Weights of a small sound classifier.
Training: soap at rate 0.0033, 14500 steps, batches of 128, held-out accuracy 100%.
Rows from block 5 of a small sound classifier, named by matrix and row number. Rows with one number belong to one neuron. Each number is 128 + 24 x the weight over its row's rms, rounded and kept within 0 to 255. All counts start at 0.
After each neuron's rows are labels from the 100 clips, of 14976, where the neuron reaches its highest value: "responds to" is what is common among them. Only what is clearly more common there than usual is listed. The data: synthesized solo parts of chorales (CocoChorales). In brackets: how many of the 100, against the usual share in percent.
# fc1: MLP up (model.blocks.5.mlp.fc1.weight, 512x128), inputs 32-63
# fc2: MLP down (model.blocks.5.mlp.fc2.weight, 128x512, transposed), outputs 32-63

fc1.336 [133 116 144  82 152 131 136 135 143 100 110 163 138  90 144 158 125 115 170 149 139  79 115 148 176 112 105 118 134 107 133 128]
fc2.336 [143 145 147 152 109 106 108  99  92 150 144  94  91 112 162 156 126 116 153 128 107 128 204 149 117 148 158 157 153 136 134 134]
responds to: flute (49 vs 8.5); violin (49 vs 14); note E5 (42 vs 7.4); note A#4 (39 vs 10.6)

fc1.463 [151 134 154 168 121 124 105 137 122 138 133 105 142  87 182 127 122 118 134 133 163 109 133  92 153 100  73  82 108 135 163 101]
fc2.463 [ 90 113 120 131 117 146 131 136 120 117 111 130 143 110 127 143  99 121  87 150 136 150 116 125 151 114 162 115 104 100 122 138]
responds to: bassoon (98 vs 8.3); note C4 (61 vs 11.1); note C#4 (51 vs 12.2); note D4 (50 vs 12.6)

fc1.324 [104 137 144 139 144 105  98 131  62 108 141 128 142 117 154 115 143 109 164 150 150 143 111 129 138 142 123 142 133 141 124 158]
fc2.324 [ 91 149 125 157 138 117 113 120 143 148 145 122 101  93 134 170 140 162 108 154 101 136 128 145 136 100 163 121  97 152 129 145]
responds to: saxophone (96 vs 1.6); note F#4 (40 vs 8.4); note G#4 (33 vs 9.5); note E4 (27 vs 8.8)

fc1.154 [142  73 135 150 105 145 129 112 112 137 160 159 160 148 146 128 109 149 142 138 125 131 134 108 110  97 107 156 146 137 105 129]
fc2.154 [ 79  75  72 137 160 109 140 140 113 139 101 146 189 177 147 105 154 162 111 119 112 124 187 107 135 112 163 139 126 139 140 203]
responds to: saxophone (61 vs 1.6); tuba (35 vs 8.9); note D#4 (27 vs 11.1)

fc1.120 [136 162 150 102  87 104 149 142 144 114 140 153 105 149 108 147 115 132 104  68 108 136 153 100 125 124  99 109 148  95  93 136]
fc2.120 [123 134 105 135 130 113 138 151 181  82 152  92 139 107 104 182 101 143 117 130 137 141 145 135 149 107  94 122  93 157  78 157]
responds to: flute (99 vs 8.5); note G5 (65 vs 6.5); note G#5 (41 vs 3.8); note F5 (40 vs 7.8)

fc1.87 [146 107  99 153  74 155 116 147 137  96 117 106 132 151 128 145 128 125 160 103 134 146 146 105 167 132 119 143 101 172 145 128]
fc2.87 [148  95 120 155 163 105 150 138 164 131  89 152 139 124 151  82 125 166 108 126  99 109 120 128 122 108 154 118  99 107 115 136]
responds to: flute (25 vs 8.5)

fc1.436 [114 109 153 147 143 146 102 162 153 145 117 117  98  94 162 109 130 108 127 144 127 139 112 135 169 188 148 117 141 123 156 117]
fc2.436 [110 156 122 121 110  99 132 157 108 132 112 132 115 120 119 140  94 142 110 111 146 148 108 126 159 119 135 125 135 120 134 100]
responds to: bassoon (100 vs 8.3); note F#3 (59 vs 4.8); note G#3 (44 vs 8); note F3 (30 vs 3.7)

fc1.393 [105  97 125 127 196 173 114  81 141 146 126 131 153 128 120 137 117 127 163 132  88 134 156 150  94 144 145 164 136  90 110 109]
fc2.393 [124  77 104  91 112 128 109 102 175  91 111 113 113 141 180 128 130 146 160 131 156  75 114 123  92 137 138 162 149 129 136 127]
responds to: flute (70 vs 8.5); note D5 (47 vs 8.1); note F5 (42 vs 7.8); note E5 (30 vs 7.4)

fc1.397 [140 118  92  79 152 113 153 117 106 113 126 157 138 150 145 147 158 104  89 142 118 156  99 119 123 121 143 122 148 132 106 121]
fc2.397 [130 168 146 135 133 130 130 150 151 138 139 133 160 114 142 136 121 147  80 124 165 104 112 133 149 106 136 145 123 103 161 140]
responds to: bassoon (94 vs 8.3); note B3 (34 vs 9.4); note C#4 (29 vs 12.2); note A3 (28 vs 8.6)

fc1.99 [ 94 153 141 123 178 159 117 119  74 117 105 112 127 102 126 148 137 115 140 151 127 163 113 145 130 151 142 150 109 124 159 135]
fc2.99 [ 98 171 151 158 172  86 131 133 152  65 112  76 116 105 146 138  65 115  86  91 110 146 151 129 161  99 177 171 127 165 132 100]
responds to: clarinet (100 vs 9); note G#4 (48 vs 9.5); note A#4 (29 vs 10.6)

fc1.510 [128 124 114 129 132 125 115 121 174 121 121 114 107 146  93  80  96 121  86 169 150 132 165 121 161 136 144 122 145 144 127 164]
fc2.510 [154 123 122 125 104 137 102 132 169  94 127 133 109 139 147 120 143 167 115 123  91 110 122 165 148  99 135 149 137 160 132 145]
responds to: bassoon (86 vs 8.3); note C#4 (75 vs 12.2); note C4 (38 vs 11.1); note G#3 (34 vs 8)

fc1.460 [160 130 116 165 106 169 147 103 104 115  91 148 161 114 110 138 124 147 113 112 116 123  93 113 139  80  92 109 109 136 141 103]
fc2.460 [131 121 139  98  93 131 105 132 143  93 129  82 151 153 104 123 131 120 149 100 103 179 139 135  91 137 163 125 106 158 148 160]
responds to: saxophone (80 vs 1.6); note D#4 (37 vs 11.1); note D4 (37 vs 12.6); note F4 (26 vs 9.1)

fc1.383 [133 163 127 162 162  98 139 122 123 171 107 143 125  99 144 112 122 100 129 116 121 119 128  96 130 159 127  92 139  85 116 121]
fc2.383 [122 153 105 109  89 101 127 129 123 170 145  98 120 119 164 141 121 125 167 142 117 143 138 115 101 156 122  76 101 140 134 108]
responds to: bassoon (42 vs 8.3); clarinet (39 vs 9); note A#3 (35 vs 10.6); note E4 (30 vs 8.8)

fc1.58 [128 106 157 163 146 119 125  84 105 113 128 114 144 140 122 141 115 106 119 103 114 130 122 153 113 112  78 167 161  91 125  98]
fc2.58 [115  87 179 112 125 110 116 156 153 123 106 109  88  99 142 155  93 104 154 136 122 139 125 152 169 143 110 108  70  89 137 144]
responds to: flute (100 vs 8.5); note D#5 (67 vs 8.4); note F5 (48 vs 7.8); note E5 (27 vs 7.4)

fc1.301 [ 52 106 139 130  98 146 133 113 182 144 150 147 175 181 129 108 127 139 105 130 152 141 127 129 114 142 147 141 123 128 127 124]
fc2.301 [129 172 161 142 157 128 106 146 133  75 119 117 113 122 154 120 122  89 113 141 115 129 146 111 137  95 141 172 144 118 165 110]
responds to: bassoon (100 vs 8.3); note A#3 (49 vs 10.6); note A3 (41 vs 8.6); note G3 (37 vs 6.2)

fc1.71 [152 114 117 127 126 128 125 130 175 179 135 116 116  98 126 101 128 139 166 135 137 146 126 129 161 153 159 121 118 154 126  90]
fc2.71 [ 85 135 120  88 148 108 144 138 125 108 132 164  94 153 146 112 122 115 108  89 103 121 121 186 110 132 133 119 125 108 129 128]
responds to: bassoon (90 vs 8.3); note A#3 (48 vs 10.6); note C4 (34 vs 11.1); note B3 (32 vs 9.4)

fc1.0 [164 135 128 145 105 145 134  94 139  97  77 133 159 163 135 112 149  96 119 134 133 150 112  97 120 123 158 172  98 148 100  87]
fc2.0 [150 145 121 152 123  94 129  74 134 136 122 124 164 154 115 150 156 117 104 114  85 135 126 124  98 109 123 202  82 149  86 127]
responds to: saxophone (80 vs 1.6); note D#4 (36 vs 11.1); note F4 (30 vs 9.1); note C#4 (30 vs 12.2)