config.yaml
arch: "convnext"
model: "sound classifier"
dataset: "synthesized solo parts of chorales (CocoChorales)"
train_examples: 39062
time_shift_ms: 50
n_mels: 64
hop_length: 320
input: "log_mel"
spec_augment: true
win_length: 400
targets: ["instrument"]
num_classes: 13
isotropic: false
norm: "layernorm"
hidden_act: "relu"
mlp_ratio: 4
inner_norm: true
drop_path: 0.1
patch_size: [4, 4]
conv_stem: true
depths: [4, 4, 4]
widths: [64, 128, 256]
kernel_size: 3
mixing: "cutmix"
loss: "cross_entropy"
init: "torch_default"
residual_init: "scaled_by_depth"
optimizer: "soap"
beta2: 0.99
learning_rate: 0.0033
beta1: 0.95
shampoo_beta: 0.95
eps: 1e-08
precondition_frequency: 32
max_precond_dim: 1024
one_sided: false
adamw_lr_other_params: 0.0014
max_grad_norm: 1.0
max_steps: 14500
batch_size: 128
epochs: 47.5
lr_schedule: "wsd"
decay_fraction: 0.2
final_lr_fraction: 0
warmup_steps: 2900
weight_decay: 0.07
adamw_weight_decay_other_params: 0.05
Rows from block 3 of a small sound classifier, named by matrix and row number. Rows with one number belong to one neuron. Each number is 500 + 25 x the weight over its row's rms, rounded and kept within 0 to 999. All counts start at 0. Numbers have three digits each.
Before each neuron's rows are labels from the 100 clips, of 14976, where the neuron reaches its highest value: "top examples" is what is common among them; "lies over" is the class under the peak. Only what is clearly more common there than usual is listed. The data: synthesized solo parts of chorales (CocoChorales).
# fc1: MLP up (model.blocks.3.mlp.fc1.weight, 256x64), inputs 0-63
# fc2: MLP down (model.blocks.3.mlp.fc2.weight, 64x256, transposed), outputs 0-63

top examples: oboe; note G#4; note A#4
lies over: G#4
fc1.6:481496509489477492528509533508497446470465480496491506462503508491508490507476512510493512527480475485484544448475497520511558453528502459495473557495517522529511507511440500534509500539512506
fc2.6:495533488515501523481493501470497492485494478520523508482529465534489481483546528457512475468450543498530525485458491524478467497519488499464475478533524537471494478496457514472530545501472503

top examples: flute; note C#5; note D5
lies over: silence
fc1.102:530497540511479508544491547468513510464521451545527520512441508512549476497497504491503485509475502491526508505491461489462489473445504531465479514505508472516482480477527493456494497482498504
fc2.102:479455508499516492510498479507523506514546508491487534398489481520484543506503482501486517508542501456560522510472513506527530541504524504519505519531496511484518521480503487521488481476489490

top examples: clarinet; note D4; note C#4
lies over: D4
fc1.91:501509478454518499537526470498499507519505481523477497498533514522489482529451458503501485508486523448553536501498474462490508486522467505529514472495471456504529544531532505470482485457514504
fc2.91:506521494490554502533496518521477489526479523459489467520508535552543482505474519536533532521460550520546485487496520487490509524484524477538506498510502506498528526525474529509500484459479483

top examples: oboe; note F#4; note G#4
lies over: F#4
fc1.2:542501536485456516583485472557536485561504476547512521505514519540493494487495486487513470497491485476485521525508478504500506502498481513488492498485483468536491502527538523477489511502529507
fc2.2:511491535487510471505478496523514525498500488472451471421482505503531543511508517503517532526523523511529449492516461505518476498494503471517487483495459534491474500496502513550527490499457538

top examples: viola; violin; note C#5
lies over: C#5
fc1.176:473500498477464493510486479486507534486491456510496464521516514462487502494511473448518502522505472537508500515488511491512526519525481495440509481522525544504463517508561518489485457555464483
fc2.176:495469481495497477512483483499548516473492501470525496505509497550484469489504486494532495443453468487506456535489488475527486443543522475470507525508499527508524454507498467514499496471543523

top examples: viola; note F#4; note G#4
lies over: F#4
fc1.96:557500522488511513510579528503498495503477538516552479495511544451484474497500518511507531489494468526490468514494532526510507515471502509506496491461491444508512530525485514487464517532514489
fc2.96:466489496539494513497543525491496500516507444507481528455546473468515547526524501554447505500461511539488509537514489495466469505504472501496490474512531485509477470502491486490507457508500522

top examples: horn; note D5
lies over: D5
fc1.141:478533498493521513514432521478550475478530476548522498498525474475499507523466493489487468510538466504458475487450491516522511516537513491498475522503509489513525498527484531506473478527547486
fc2.141:457517510477546454495474513473542496449520456487490459499508509457471491485486452476519478537478512539518500505486492462466488484510483513502487474487518485525514540481512479506452479495510514

top examples: cello; note A#3; note A3; note C4
lies over: A3; A#3
fc1.156:452528474456487493533485524497523483519475550500491508461497505518471472485527543500493442483509485486457529537482488505510534504485488523490526517455513476523509521502478517443467484510510513
fc2.156:510528473475493487485511494531477518475490478541526484482483509501515499504512472539475435452517491490544500493478468499489454467473528529505504531517519518456527515508454532470481513539514500

top examples: bassoon; note B3; note A#3; flute
lies over: B3
fc1.185:502475508465518477547482490511508490510477518477497521504500504477507486491494515471484468507485451557460528487556454505509535521530506534485482497484508466479487541532550498484470526501544502
fc2.185:498531510521538485490498468534500519511471499531481517478465518529535491547505497516465509490542511524438472508458527486505513464501514459484491506503493504543516469523547501540532534509490503

top examples: trombone; note E4; note D#4
lies over: E4
fc1.144:473464500493463470463502480497485471488526487477477496541521492478515491517470510514487467479514563478478503497474516516462534471495494503430489487483520506481483487464452494468455474500523508
fc2.144:505489508459468481532512489515470495496509525532514529546571510487535478480500556506518510501546504502498505519515531464455493474495472466511546475501509474482503532504518510460503469475502492

top examples: flute; note F5; note F#5; note G5
lies over: F#5
fc1.186:492484503469452538527450502468456463510487488510506493489486505552485543497513523477489466504524490525486526442498496513495428504542506496510490518480510533478483506510531529502516470502484495
fc2.186:522487484498462495472459502587510503513523518475517538524534476518503524516520487446508524467463533500482460473510506517488516521501498549494476492474518521482477521507497484496491464512501538

top examples: trombone; note F4; note G4
lies over: F4; G4
fc1.192:473493472521481421473538526533520539501469511552487505465545500472490480508479492498474467502490518475491497466492534473467523476496513527491481463495520492513488491509460514488495509487547489
fc2.192:551498512509511511478529503484461469497489516540514539517492517531511495526500469459496506537465498468523492527506514504481505485499505510517518441499512484550482490541539474483515424517496515

top examples: horn; note B4; note C#5; note A4
lies over: B4
fc1.224:458554471481495519521482494493447438497516526505533491492469477520511528561523501498494474512485476473493498506493512494496521462544489500537534536476469500496477481491475486477501476537494474
fc2.224:513471519491480471484536491499501536529510524465521489528486492519481508491518463515489480531493495542445490467511501479468495515480502480512460486424489499516502552514500524538468476533520466

top examples: oboe; note A4; note B4
lies over: A4
fc1.160:474499485471524507446468538467479494498465515508493497486423472482528460504487483497458508519484508486478500451510506463482481491499507527474443491504493488497506514491495467456511500486543525
fc2.160:485469523525514478508476502558517498488500527496512471471440464529526523488534503536471534503460490518536477517508485530511487503526531523537515512497462496546481545478486487514522484483526490

top examples: note C#4; bassoon; note B3; note A#3
lies over: C#4
fc1.8:526532493517471489525524461524521529508503464515465451476478489505502517504497512464517488514465485509473486472498493491442522478464513490505481450466457484520537483491512500463478528501543538
fc2.8:440498478471485488473517507502486500526534477531497517564511485483483499490528491483481474476494516533511491509516462530491501529476480522500566520520499510454484484512479458490562478488507515

top examples: note G#4; oboe
lies over: G#4
fc1.191:496473489530503543510521510494536453547478520522493516495501451494478493516506516514532476523485501477474475546505497507484515470515505475423505540468496513491499550497545521539500492502493482
fc2.191:545527503509470480531476553490454544531490444525516490490549521528508520509518492479486442508531495510531504512459495480498500518487509485544536486518501532497496473510494466499478523503521501

top examples: cello; clarinet; note C#4
lies over: C#4
fc1.157:506524500464496534529558476479544457502495510513498494499461526490520524513436519490485554494478528515530491482509521476494499491464466519525531464515483482498486479523503497470464478469517475
fc2.157:494493530509503513488522490509551487487521505499507538488527501526497494495506567528498482479488487478521454518466520484470504532463477486528454495540487491537503493458503534492481450494445474

top examples: horn; note A4; flute; note D5
lies over: A4
fc1.253:443489489519492500493519503509482441536490469519485515495488477462512492470502471479493455525507489541533502480527512501475458471505500500468566492477467502479509506470499508480508461457476472
fc2.253:473531488529477466485527534505489495509490493531497534532493476485520515506587504508511452451478470474539548507503508546477527497503535523517533496498536492485504521493511501478489492497517481

top examples: clarinet; note F#4; note G#4; note G4
lies over: F#4
fc1.229:473475467478527516442533495521465497456443516489471504478467478492500514493532484484469500525470513515511531495520483488496475425483492469508524459487512495502465498482519484509463497480492518
fc2.229:502466492474534517518541504483521502479482467495460463504476506476508481476516458492480443521493506531549497522498481478534524503463541449458478501493516491528526509483545497476486475525488501

top examples: note B4; trumpet; viola; instrument: flute
lies over: B4
fc1.174:493529518473520468465495512560498520508483540510479509511440500491482508473526489548474508466475520507455513517511488516520484457530519460476503453525472471519469523493490507479489471496496474
fc2.174:522465534509507510483506499506515523534454497468481536497509515484493481530477495492515478445502511466474532506546491506505539513486430491536503483508497534477502467528532481544514472532507470

top examples: trumpet; note G5; note G#5; note F#5
lies over: G5
fc1.90:482453531490512494527529472507548513466425482495533501503495527451501460486508465488512503473501473467486470499519502469530499531505488450496506500440473477504493473513511493519492497494519513
fc2.90:499450491499508542487509497463490513515470507488526479478497526502463501559539469505477526489523524475470441467550504505514472509523499485472499473502497477513502511479457530494511483487490441

top examples: oboe; trombone; note C4
lies over: C4
fc1.171:489514476510494493494511485473483480482519501455493502492490500508503427482491498496469472485446539485466432505516511519468502512526487475484493480531480506466503549458524516487479453492492463
fc2.171:513506475506511482486495483466508499499517462512485474477501512475471423511469480461471525524490506515464530445471508541521477502534487457522455493491539512491509479459510474480484489495516513

top examples: note A#3; double bass
lies over: A#3
fc1.59:519470534487479538503507505521473480521504519516507497514483492513499488570493534495477485476452508459468493519501509505500553511502472480537527463528532491498506483551485526498497482489435472
fc2.59:504553502511479529521436488508512514508523551491532443530527516488529487499475495546489509516510515501487497515526451487511519480516468481489490535522508489551447540513512510500499504481521497

top examples: flute; note F#5; note F5; instrument: clarinet
lies over: F#5
fc1.45:511490514501495490486500460479470509482502465506510493495557463486504487505455512505499495503491490453499526468479490492514477509536469502528485500466480561474498558513456534503492435529527500
fc2.45:501524505486543506527486560481496487503469471484500502477500504505475497468478514537528513515511498522500477552441485463481485533481440456478511487488492518480502481491531524489456511520454506

top examples: bassoon; note F3; note F#3; note E3
lies over: F3
fc1.234:548503497524500502495513527501497521518497511516533494470470448515519484493564550506530495492460493483467576524458510467490483531456502480501509521478510503485506520528506499477477478499515483
fc2.234:484467542520513508483518489507486487462517495531532521517502506488529453520481524496485541571490482505483488475526527469507496468526514475454488496505459467438529495503484540506482491518485492

top examples: bassoon; note A3; note D4
lies over: A3
fc1.81:509505508462492535492477485543496453503478496516475474460491460494485469566512510455510482514462511506462462506510503523482502479501452463486456515523479506511497468537483504494505485456510488
fc2.81:467480493474513488531471515465472522504486494488501492491505504512534501451475497478531521510498519431487471520540514488489505502497491455509492494468520463518477524521509472462511524443530558

top examples: note G#4; clarinet; note A4
lies over: G#4
fc1.245:494478483475482508521531552514497464514496503514485509473533493501490479510478544508506467472457464524546501517509499501466507507498453533444493524528508536496515516460436498526468493514505511
fc2.245:479486468531560510495518505509505516515518430468518481497552514446486467446491481496494529506525521485500494474514516496532497465509510536489482494480514485514486477528477496488455500474543502

top examples: note C#4; clarinet; bassoon
lies over: C#4
fc1.31:514514517503538451508525497494459478487469549513497496489489541489516534507477486475478483517515511497477503480541488491457445537531486481521532480465540538541508475511494497458475507494520519
fc2.31:541492489508485514521526484439500520501475507498470523494446475511493505499561515489507473510499465510527504518527553553521521483485468478512481517505468516517471512462530504524545492477527506

top examples: note A#3; tuba; note G#3; note C4
lies over: A#3
fc1.132:497486442474541525486499471520446476537511488499491543526462488490503492471542484469524473524479498483524460442512515494519470517492472524528519489496528519504501476523470507479459483485507499
fc2.132:537543477500494517521521498463461491487544485500479497506516479484498488483520508502505462546544480554523477466477509502483466531532521489504460475512513519517500535521440513500512537485501466

top examples: tuba; note F#3; note G#3; note A3
lies over: F#3
fc1.55:461513543487500467482446525533505438478496526483514448521487502473437487510488482502504484481484492518471506487523484499493484495507474470523511507525491457466513474568509509507500484495480490
fc2.55:487505470513494473489466474468483498514528503481459468499486514493511506512493512516527515499551552439503498516531464493483521518506486507468534477494474526507466510475485498514506514504499595

top examples: trombone; note E4; note D#4
lies over: silence
fc1.0:489505505495464480518494462547491483535424485524496425528502477474497463519486482488494506476550481510495531501483500512494485480509523497502505534527514512494453494543504470465514476495488507
fc2.0:505506534516508477507483527480502471491515526496486459488504500505493517486515500499501523540454497447493501511521504532491485522502518497484496498510502502506477483505502495501490512507503642

top examples: trumpet; note E5; note D5; note F#5
lies over: E5
fc1.16:504562474498532504485474495463485477490457520504492558519519493495510496492540497480498500467513497506512514479507426513490437452508485504479500485507507466496519521527462531512513474498481471
fc2.16:477527525440475507514496531465498484517497496470508465505548453452479478516509514500502512530513468536490536515494543472537535507491512503490512486527461523546497511496480481523505482521535532

top examples: clarinet; note D4; note F4; note E4
lies over: silence; D4
fc1.162:530506473464527493486512499480522477478516478518503521518511491478531480491522530488517510532521512470491522518492466480496552464545535447520477490467494459539503468518475465563490506491507512
fc2.162:483509508536493493508523511455521502546525504510537523529487476463525486503518490492469432491501521488465449511492516491476481470550474524473468507522526490513458468487467523515514522509529512

top examples: tuba; note A3; note D4
lies over: A3
fc1.214:533474497467489484539471473506495510489535479507495484499481503436514480520536537514533479542501528490508561515498499492483510512534511509516472478491561477494471495517486473493467446515502480
fc2.214:508514498498506493480498474495480512502494508507491478522478474484527458516474489434475537466445505516529521567512498531543509496496547479486534456472514508512498518496511476483495514506549531

top examples: oboe; note C5; note A#4
lies over: C5
fc1.35:482499493515499518493475507460445506479466514509557500528496484503483491489505531478458482565500497506505468469524514489506449506528478513497483469494451504552513518465504509460484496485537476
fc2.35:542511517485515519489513518519543523497461559490473535481461494491492470521501493478509522483506487501543518490533486553496475550507516512525488527478498517533469487471434478509523515480499485

top examples: viola; note G4; note F#4; note F4
lies over: G4; F#4
fc1.58:515544505500482521502508509481494491516528494489490514515457510429511503475489510540466480449492514537529490520484464523506499436525521474510501445488480480517491479536479513471496468498518467
fc2.58:476508509499527448515489523460529447528514511480492508514513507490536537494483502484501441492534505498538540539517507478504511448480487515507519505512495479452486466500564491490503514511517468

top examples: flute; note C#5; note D#5; note B4
lies over: C#5
fc1.69:485533517521522504493506503503476481496503481551487482514487503560511522466488534522512526514465500490517534485502524485458490450496512538519487498494500478517455502515532561481530451485530461
fc2.69:492491509532529513500447472492468435514508539521540481441503523508512518536490517475500473528477544467518503497531482495505506499522498530462490521501546459485518476498515528507488488465504495

top examples: trombone; note D#4; note D4
lies over: D#4
fc1.120:484526518471517503468500538503511497537500489511501511497484500467484491518535536494476497440499523458443562496486482512467501513498481515475488505466487481538498490555526476556499516486491525
fc2.120:507536529513531449500488492506544459476527495509503498544484552528484454505458481503492518492489506482500510492488467465539491497509525502481489506508515548465490503528466545492493546530531493

top examples: horn; note G#4; note A4
lies over: G#4; A4
fc1.212:491534506484487499486493514520462475497515485492509444517524482516488473549499490466502528469537513543492515525468502526517495472498459503503429489522524525508509533517482557478513466499536517
fc2.212:514513502510533489511500509496506523514505476486499491466520505493531504492492501507507512528492526477502509529534490532481504533524501510475525485518495492504479474501540492496499510486534641

top examples: bassoon; note G3; note A3
lies over: G3
fc1.161:493494483452529482532490489473488491489513506492455496513496488511560435471492513465472472456501530473554521495512496483495497490489503471490483492502528495485466484524488458446522473512469496
fc2.161:451533491507533472516495524498483525488478540486502480498507487504493534445543478503503498522482510521477509503431534525492492521494484505472543511512504499472503436510519502485505514480552457

top examples: bassoon; note E3
lies over: E3
fc1.111:522455497461476510508523518515489481453476532501487473521507510500505460499531479469515471498470455511464489463499441517525502492471468525507497503495523465464471547494466518465485516493503533
fc2.111:462508485484472482518518461519488486529474523525471503523488518500494484479480444513455502477449492535435499482498475526510499514520542498462491500490505477497530494471485524524475524548484465

top examples: oboe; note A#4; note G#4; note C5
lies over: A#4
fc1.167:518527460463495520495488509505483505511465523524472499451460509477493499492488494559497461518528528467509516538523506498433516489520491557480509490550499472511509504494447496510480519509498507
fc2.167:537492488514462530462514494473506553488492481520505505473488486492536497532509496493537507546525508518501522489512454482522518524484472479471488502515532464482493502490432507493486541551459474

top examples: note C#4; tuba; note C4; note A#3
lies over: C#4
fc1.145:460489483470497512513542505503501476520468504500489525500540532525485516484447504460523493516472562532490479461490503513475481461442480466502481483490516482533520483517507475467528470494519488
fc2.145:510484530492502513490517498513521520477496516486500447472486514503528493538517522507475523501525480457479445493524526491532525492499522471495482462463536442497525516508538525520443496492502451

top examples: viola; note D#4; note D4
lies over: D4
fc1.18:506488484450496509493528504496487488483484440528527485501481508464498488530459476455501514507471498471500480507476502495544522500489483460425440464529510487529510476533515489504491514516510516
fc2.18:491533477479524500500495550505516468476475509525521523503478501527562504495485472493515515499518511520496498477540460531472469477512510509535553486497539459484495460504496460482477523501537547

top examples: viola; note D#4; note F4
lies over: D#4
fc1.112:476478485504491492525512484436472501497517483491515498508475470509537494512495506516468495490461509500480433500442506491501456471511486485509476480440508510543465485519546484461499533483490501
fc2.112:500454475529509512548486504499491534528501487527489493507519459475527522503462550472480479486484526515516494561469481509483453495525494521504496494445520483487511527497477537487509537534467504

top examples: note B4; bassoon; note D#4
lies over: B4; D#4
fc1.77:464502468494481473495525520527517552500490490527492516527485503490535523489483523443442536469501506443508512491527533490503495512494503478509515484475482487510501496478560549469468487514532500
fc2.77:476545519506505503468524518482544479489507521506515492561516499491482491529508485513489518478468518480469499529480493526528519467440489497507449475468513497490474475482552489490529468484512449

top examples: flute; note G5; note F#5; note D5
lies over: G5
fc1.11:500534481477510499477569478482485487456487516531491479506524537481469542520511517485499524458525475557521522473480465521485513485533482487503486474524530519537522528493524509467511467506513495
fc2.11:532539517490543508517465527523481588481488484456503488474500514496520519495458532522490514539494504510475499506471528477485471480477512459522515480514500482448497521514538530499510488501506513

top examples: note B4; horn; clarinet
lies over: B4
fc1.178:541520487509502492537521466511498472464500532551513499481444496496509482474466503502513496503496487506490463537492511494554462461480543495530498526525473450535505501485506501532482452526505501
fc2.178:480490496512517487498536482490485512492506523477467470511494485440511488504449469506487528520482505516483538540578518532532518506456498508512506533488518486487484518488529462501462482487551505

top examples: note C4; tuba; trumpet
lies over: C4
fc1.218:451505492501534475529471483509489478482471469508447482488501529519528506544520543518462488483504491494453465488474511467523504484531522515478512461468538489514512539494518490495540465508531503
fc2.218:500507521555515510480511530497493502491480479493446536541482474480510527483497530519484503552485489524487494488488499503469507513497496438493486496479489474501501474501448563531560500495498534

top examples: note C#4; bassoon; note A#3; note G#3
lies over: C#4
fc1.139:477461476546515471471506476503462459483473503493492494485461539530534477477528464473493477485496485494557507479484521493486493496516518495493529479453514477485512481512503502449465455499469469
fc2.139:543517466502508507490513524482535465467510507520520533502482474503480507492482494499527465516445438487533535493529501512469508534498516486548493502547510494460525512464486460468499524500530491

top examples: viola; note D4; note F#4; note F4
lies over: D4
fc1.13:486474527472491517523497490497545461508512528487503485463485452473495498482499470481490478459482446458496451522483478497497486469497525435464488499469520484500513491523483522503502522522553503
fc2.13:528484512462495496470473523477507504537492470485493513496472482510491503563507498466507466520511496511502512452520477503459506522487510523491505508424486486430486544510488535514505543512496497

top examples: flute; note F5; note G#5; note F#5
lies over: F5; G#5
fc1.172:522516470478479499513516478518451498474531532546459512524475507491581488525496483533492497480474506489510514523493504457541495514490506451507498478480532532500489497564519498483514513511494482
fc2.172:504526534520522493505497475500446546470481525502508467530514526483492471502474464506520548471475473518513445484552489534495496527509492511528517479497505528481541486486464467498468499496517537

top examples: flute; note D5; note E5
lies over: D5
fc1.151:518518518498526520488477523466475475509502513538485513499480500488497545486490524509464525453506507553485494462521495471563468493500454507460475510472501479483475540547501471530492503511466487
fc2.151:500505555472512525539466523533531477492541514534517505491555486505508497538522515495526522504454517567487503506534500511479513477490512517535527523490507510522500495481519502465516526484549521

top examples: viola; note A#3; note F#4; cello
lies over: A#3; F#4
fc1.227:466502501496480481519527534482489446512500542498465497505498490529484476488532488470477514520541455569499515470498529488469480479489468489503477539536538476474493472528488527516505480530497523
fc2.227:537468455524517528546469493497480471507536470505512539509512497511512514522473494510558506498549497488474521500479490492453464491471512462486498514475517513542495496490510568472513488503479516

top examples: note B4; oboe; note F#4; clarinet
lies over: B4
fc1.211:496496488505526498500508492477501527459510492473506485467474463546475504513484498485496491487480542498491437484460532473452452494504505499514530487527458486527533542493516484533490483529529452
fc2.211:485476508518457448511481478486498537492510537477524501505492556471521461546458497471443526487504495499471517493477493517535481513505527528445524491455500539500502477504500475508495503493499510

top examples: note B4; note D5; note C5
lies over: B4
fc1.217:469519478476486444498517522486471506522527462501478507482518461484517488508473521472479510497454489545531518528506521508463506511540482507446512522533545514469498501476471538491468460504492485
fc2.217:504473499478502450518524470516474457495494487470561492555504443468523467508523475521513545501470502515464466485495516536504490467545505532522521501522505495491520523490526488468504506498505500

top examples: violin; note C#5; cello
lies over: C#5
fc1.57:457514466489465481522482495449465464487506488511516474512467501476525525488515492491510493537486451528487464513491477510484475481484493446540509481492442496530514490495499471461501501525509552
fc2.57:522466543448490489473496435474481528530521497469539515532521522530483524521472487500493530516495464499489469509491522522493522534558467505509499478510488499513460494523521501509513476538525486

top examples: clarinet; note D4; note E4; note F4
lies over: D4
fc1.113:476439510472510492460521436509501486526477500495526522467522507526488501497503530528549480476509496505464531480526515445470476479507501484519503470490464521486478506504486500520487497539452529
fc2.113:481505444533499518500499483511520478532481538528525512480475507462509494516516505557493457499511478488502499503519485518484479495556519492519475560491456491524503465534494513494552507484458477

top examples: violin; oboe; note D#5; note G4
lies over: G4; D#5
fc1.248:489482516497502520540473467513556472494454473471505478502525489506491462479541499517498506443503491524471466451508579487494495514525522512473497484491485458509493521493519503528488491510479481
fc2.248:534472515503527463511506503438515522556501527474469507495534516510472514518475457495439466515532485515528478513516544494544528516531508495451496486498527499514481498526484487487490506516494507

top examples: violin; note F#4; note G#4; viola
lies over: F#4
fc1.143:486513499463513536502558465502474512470489491536515486502524506521487522523500455508540521488447478496486541490506485441484520527512446539467498468479515503496537493508523518511494510534483489
fc2.143:509511511513492497465465464520469485486486543514489513543527503487516496518465529545507524511502530487471490512523499487516506477544458480525566490468529484512520486501540443506481539511474501

top examples: trumpet; note C5; note C#5; note D#5
lies over: C5; C#5
fc1.52:530496518523526494470500512484482496501471485500508508499525509511519525474461494460477462480510478514473512480500471508497494418475529460448530475478475465514512492501442489511487465479538494
fc2.52:461485527470507537471490517486517528502516491460473505516533456467534477508503515517502519508502487526525507487517536533543537433472491517482471516503466514523502474468532482511452472492509504

top examples: trumpet; note B4; note C#5; note A4
lies over: B4
fc1.50:510446497490507508525522466474457458521483483531473503481499508512518500532453508505536492472470468491514503505468505456468455447496516530471486491514464498481488482464478444505513509514490499
fc2.50:543539461552557503510523484485492514523489511484482511493526529505504557460479518524490496515500512502519519476536488492460475481481488543499481473490509507454512475479484515476473535541510471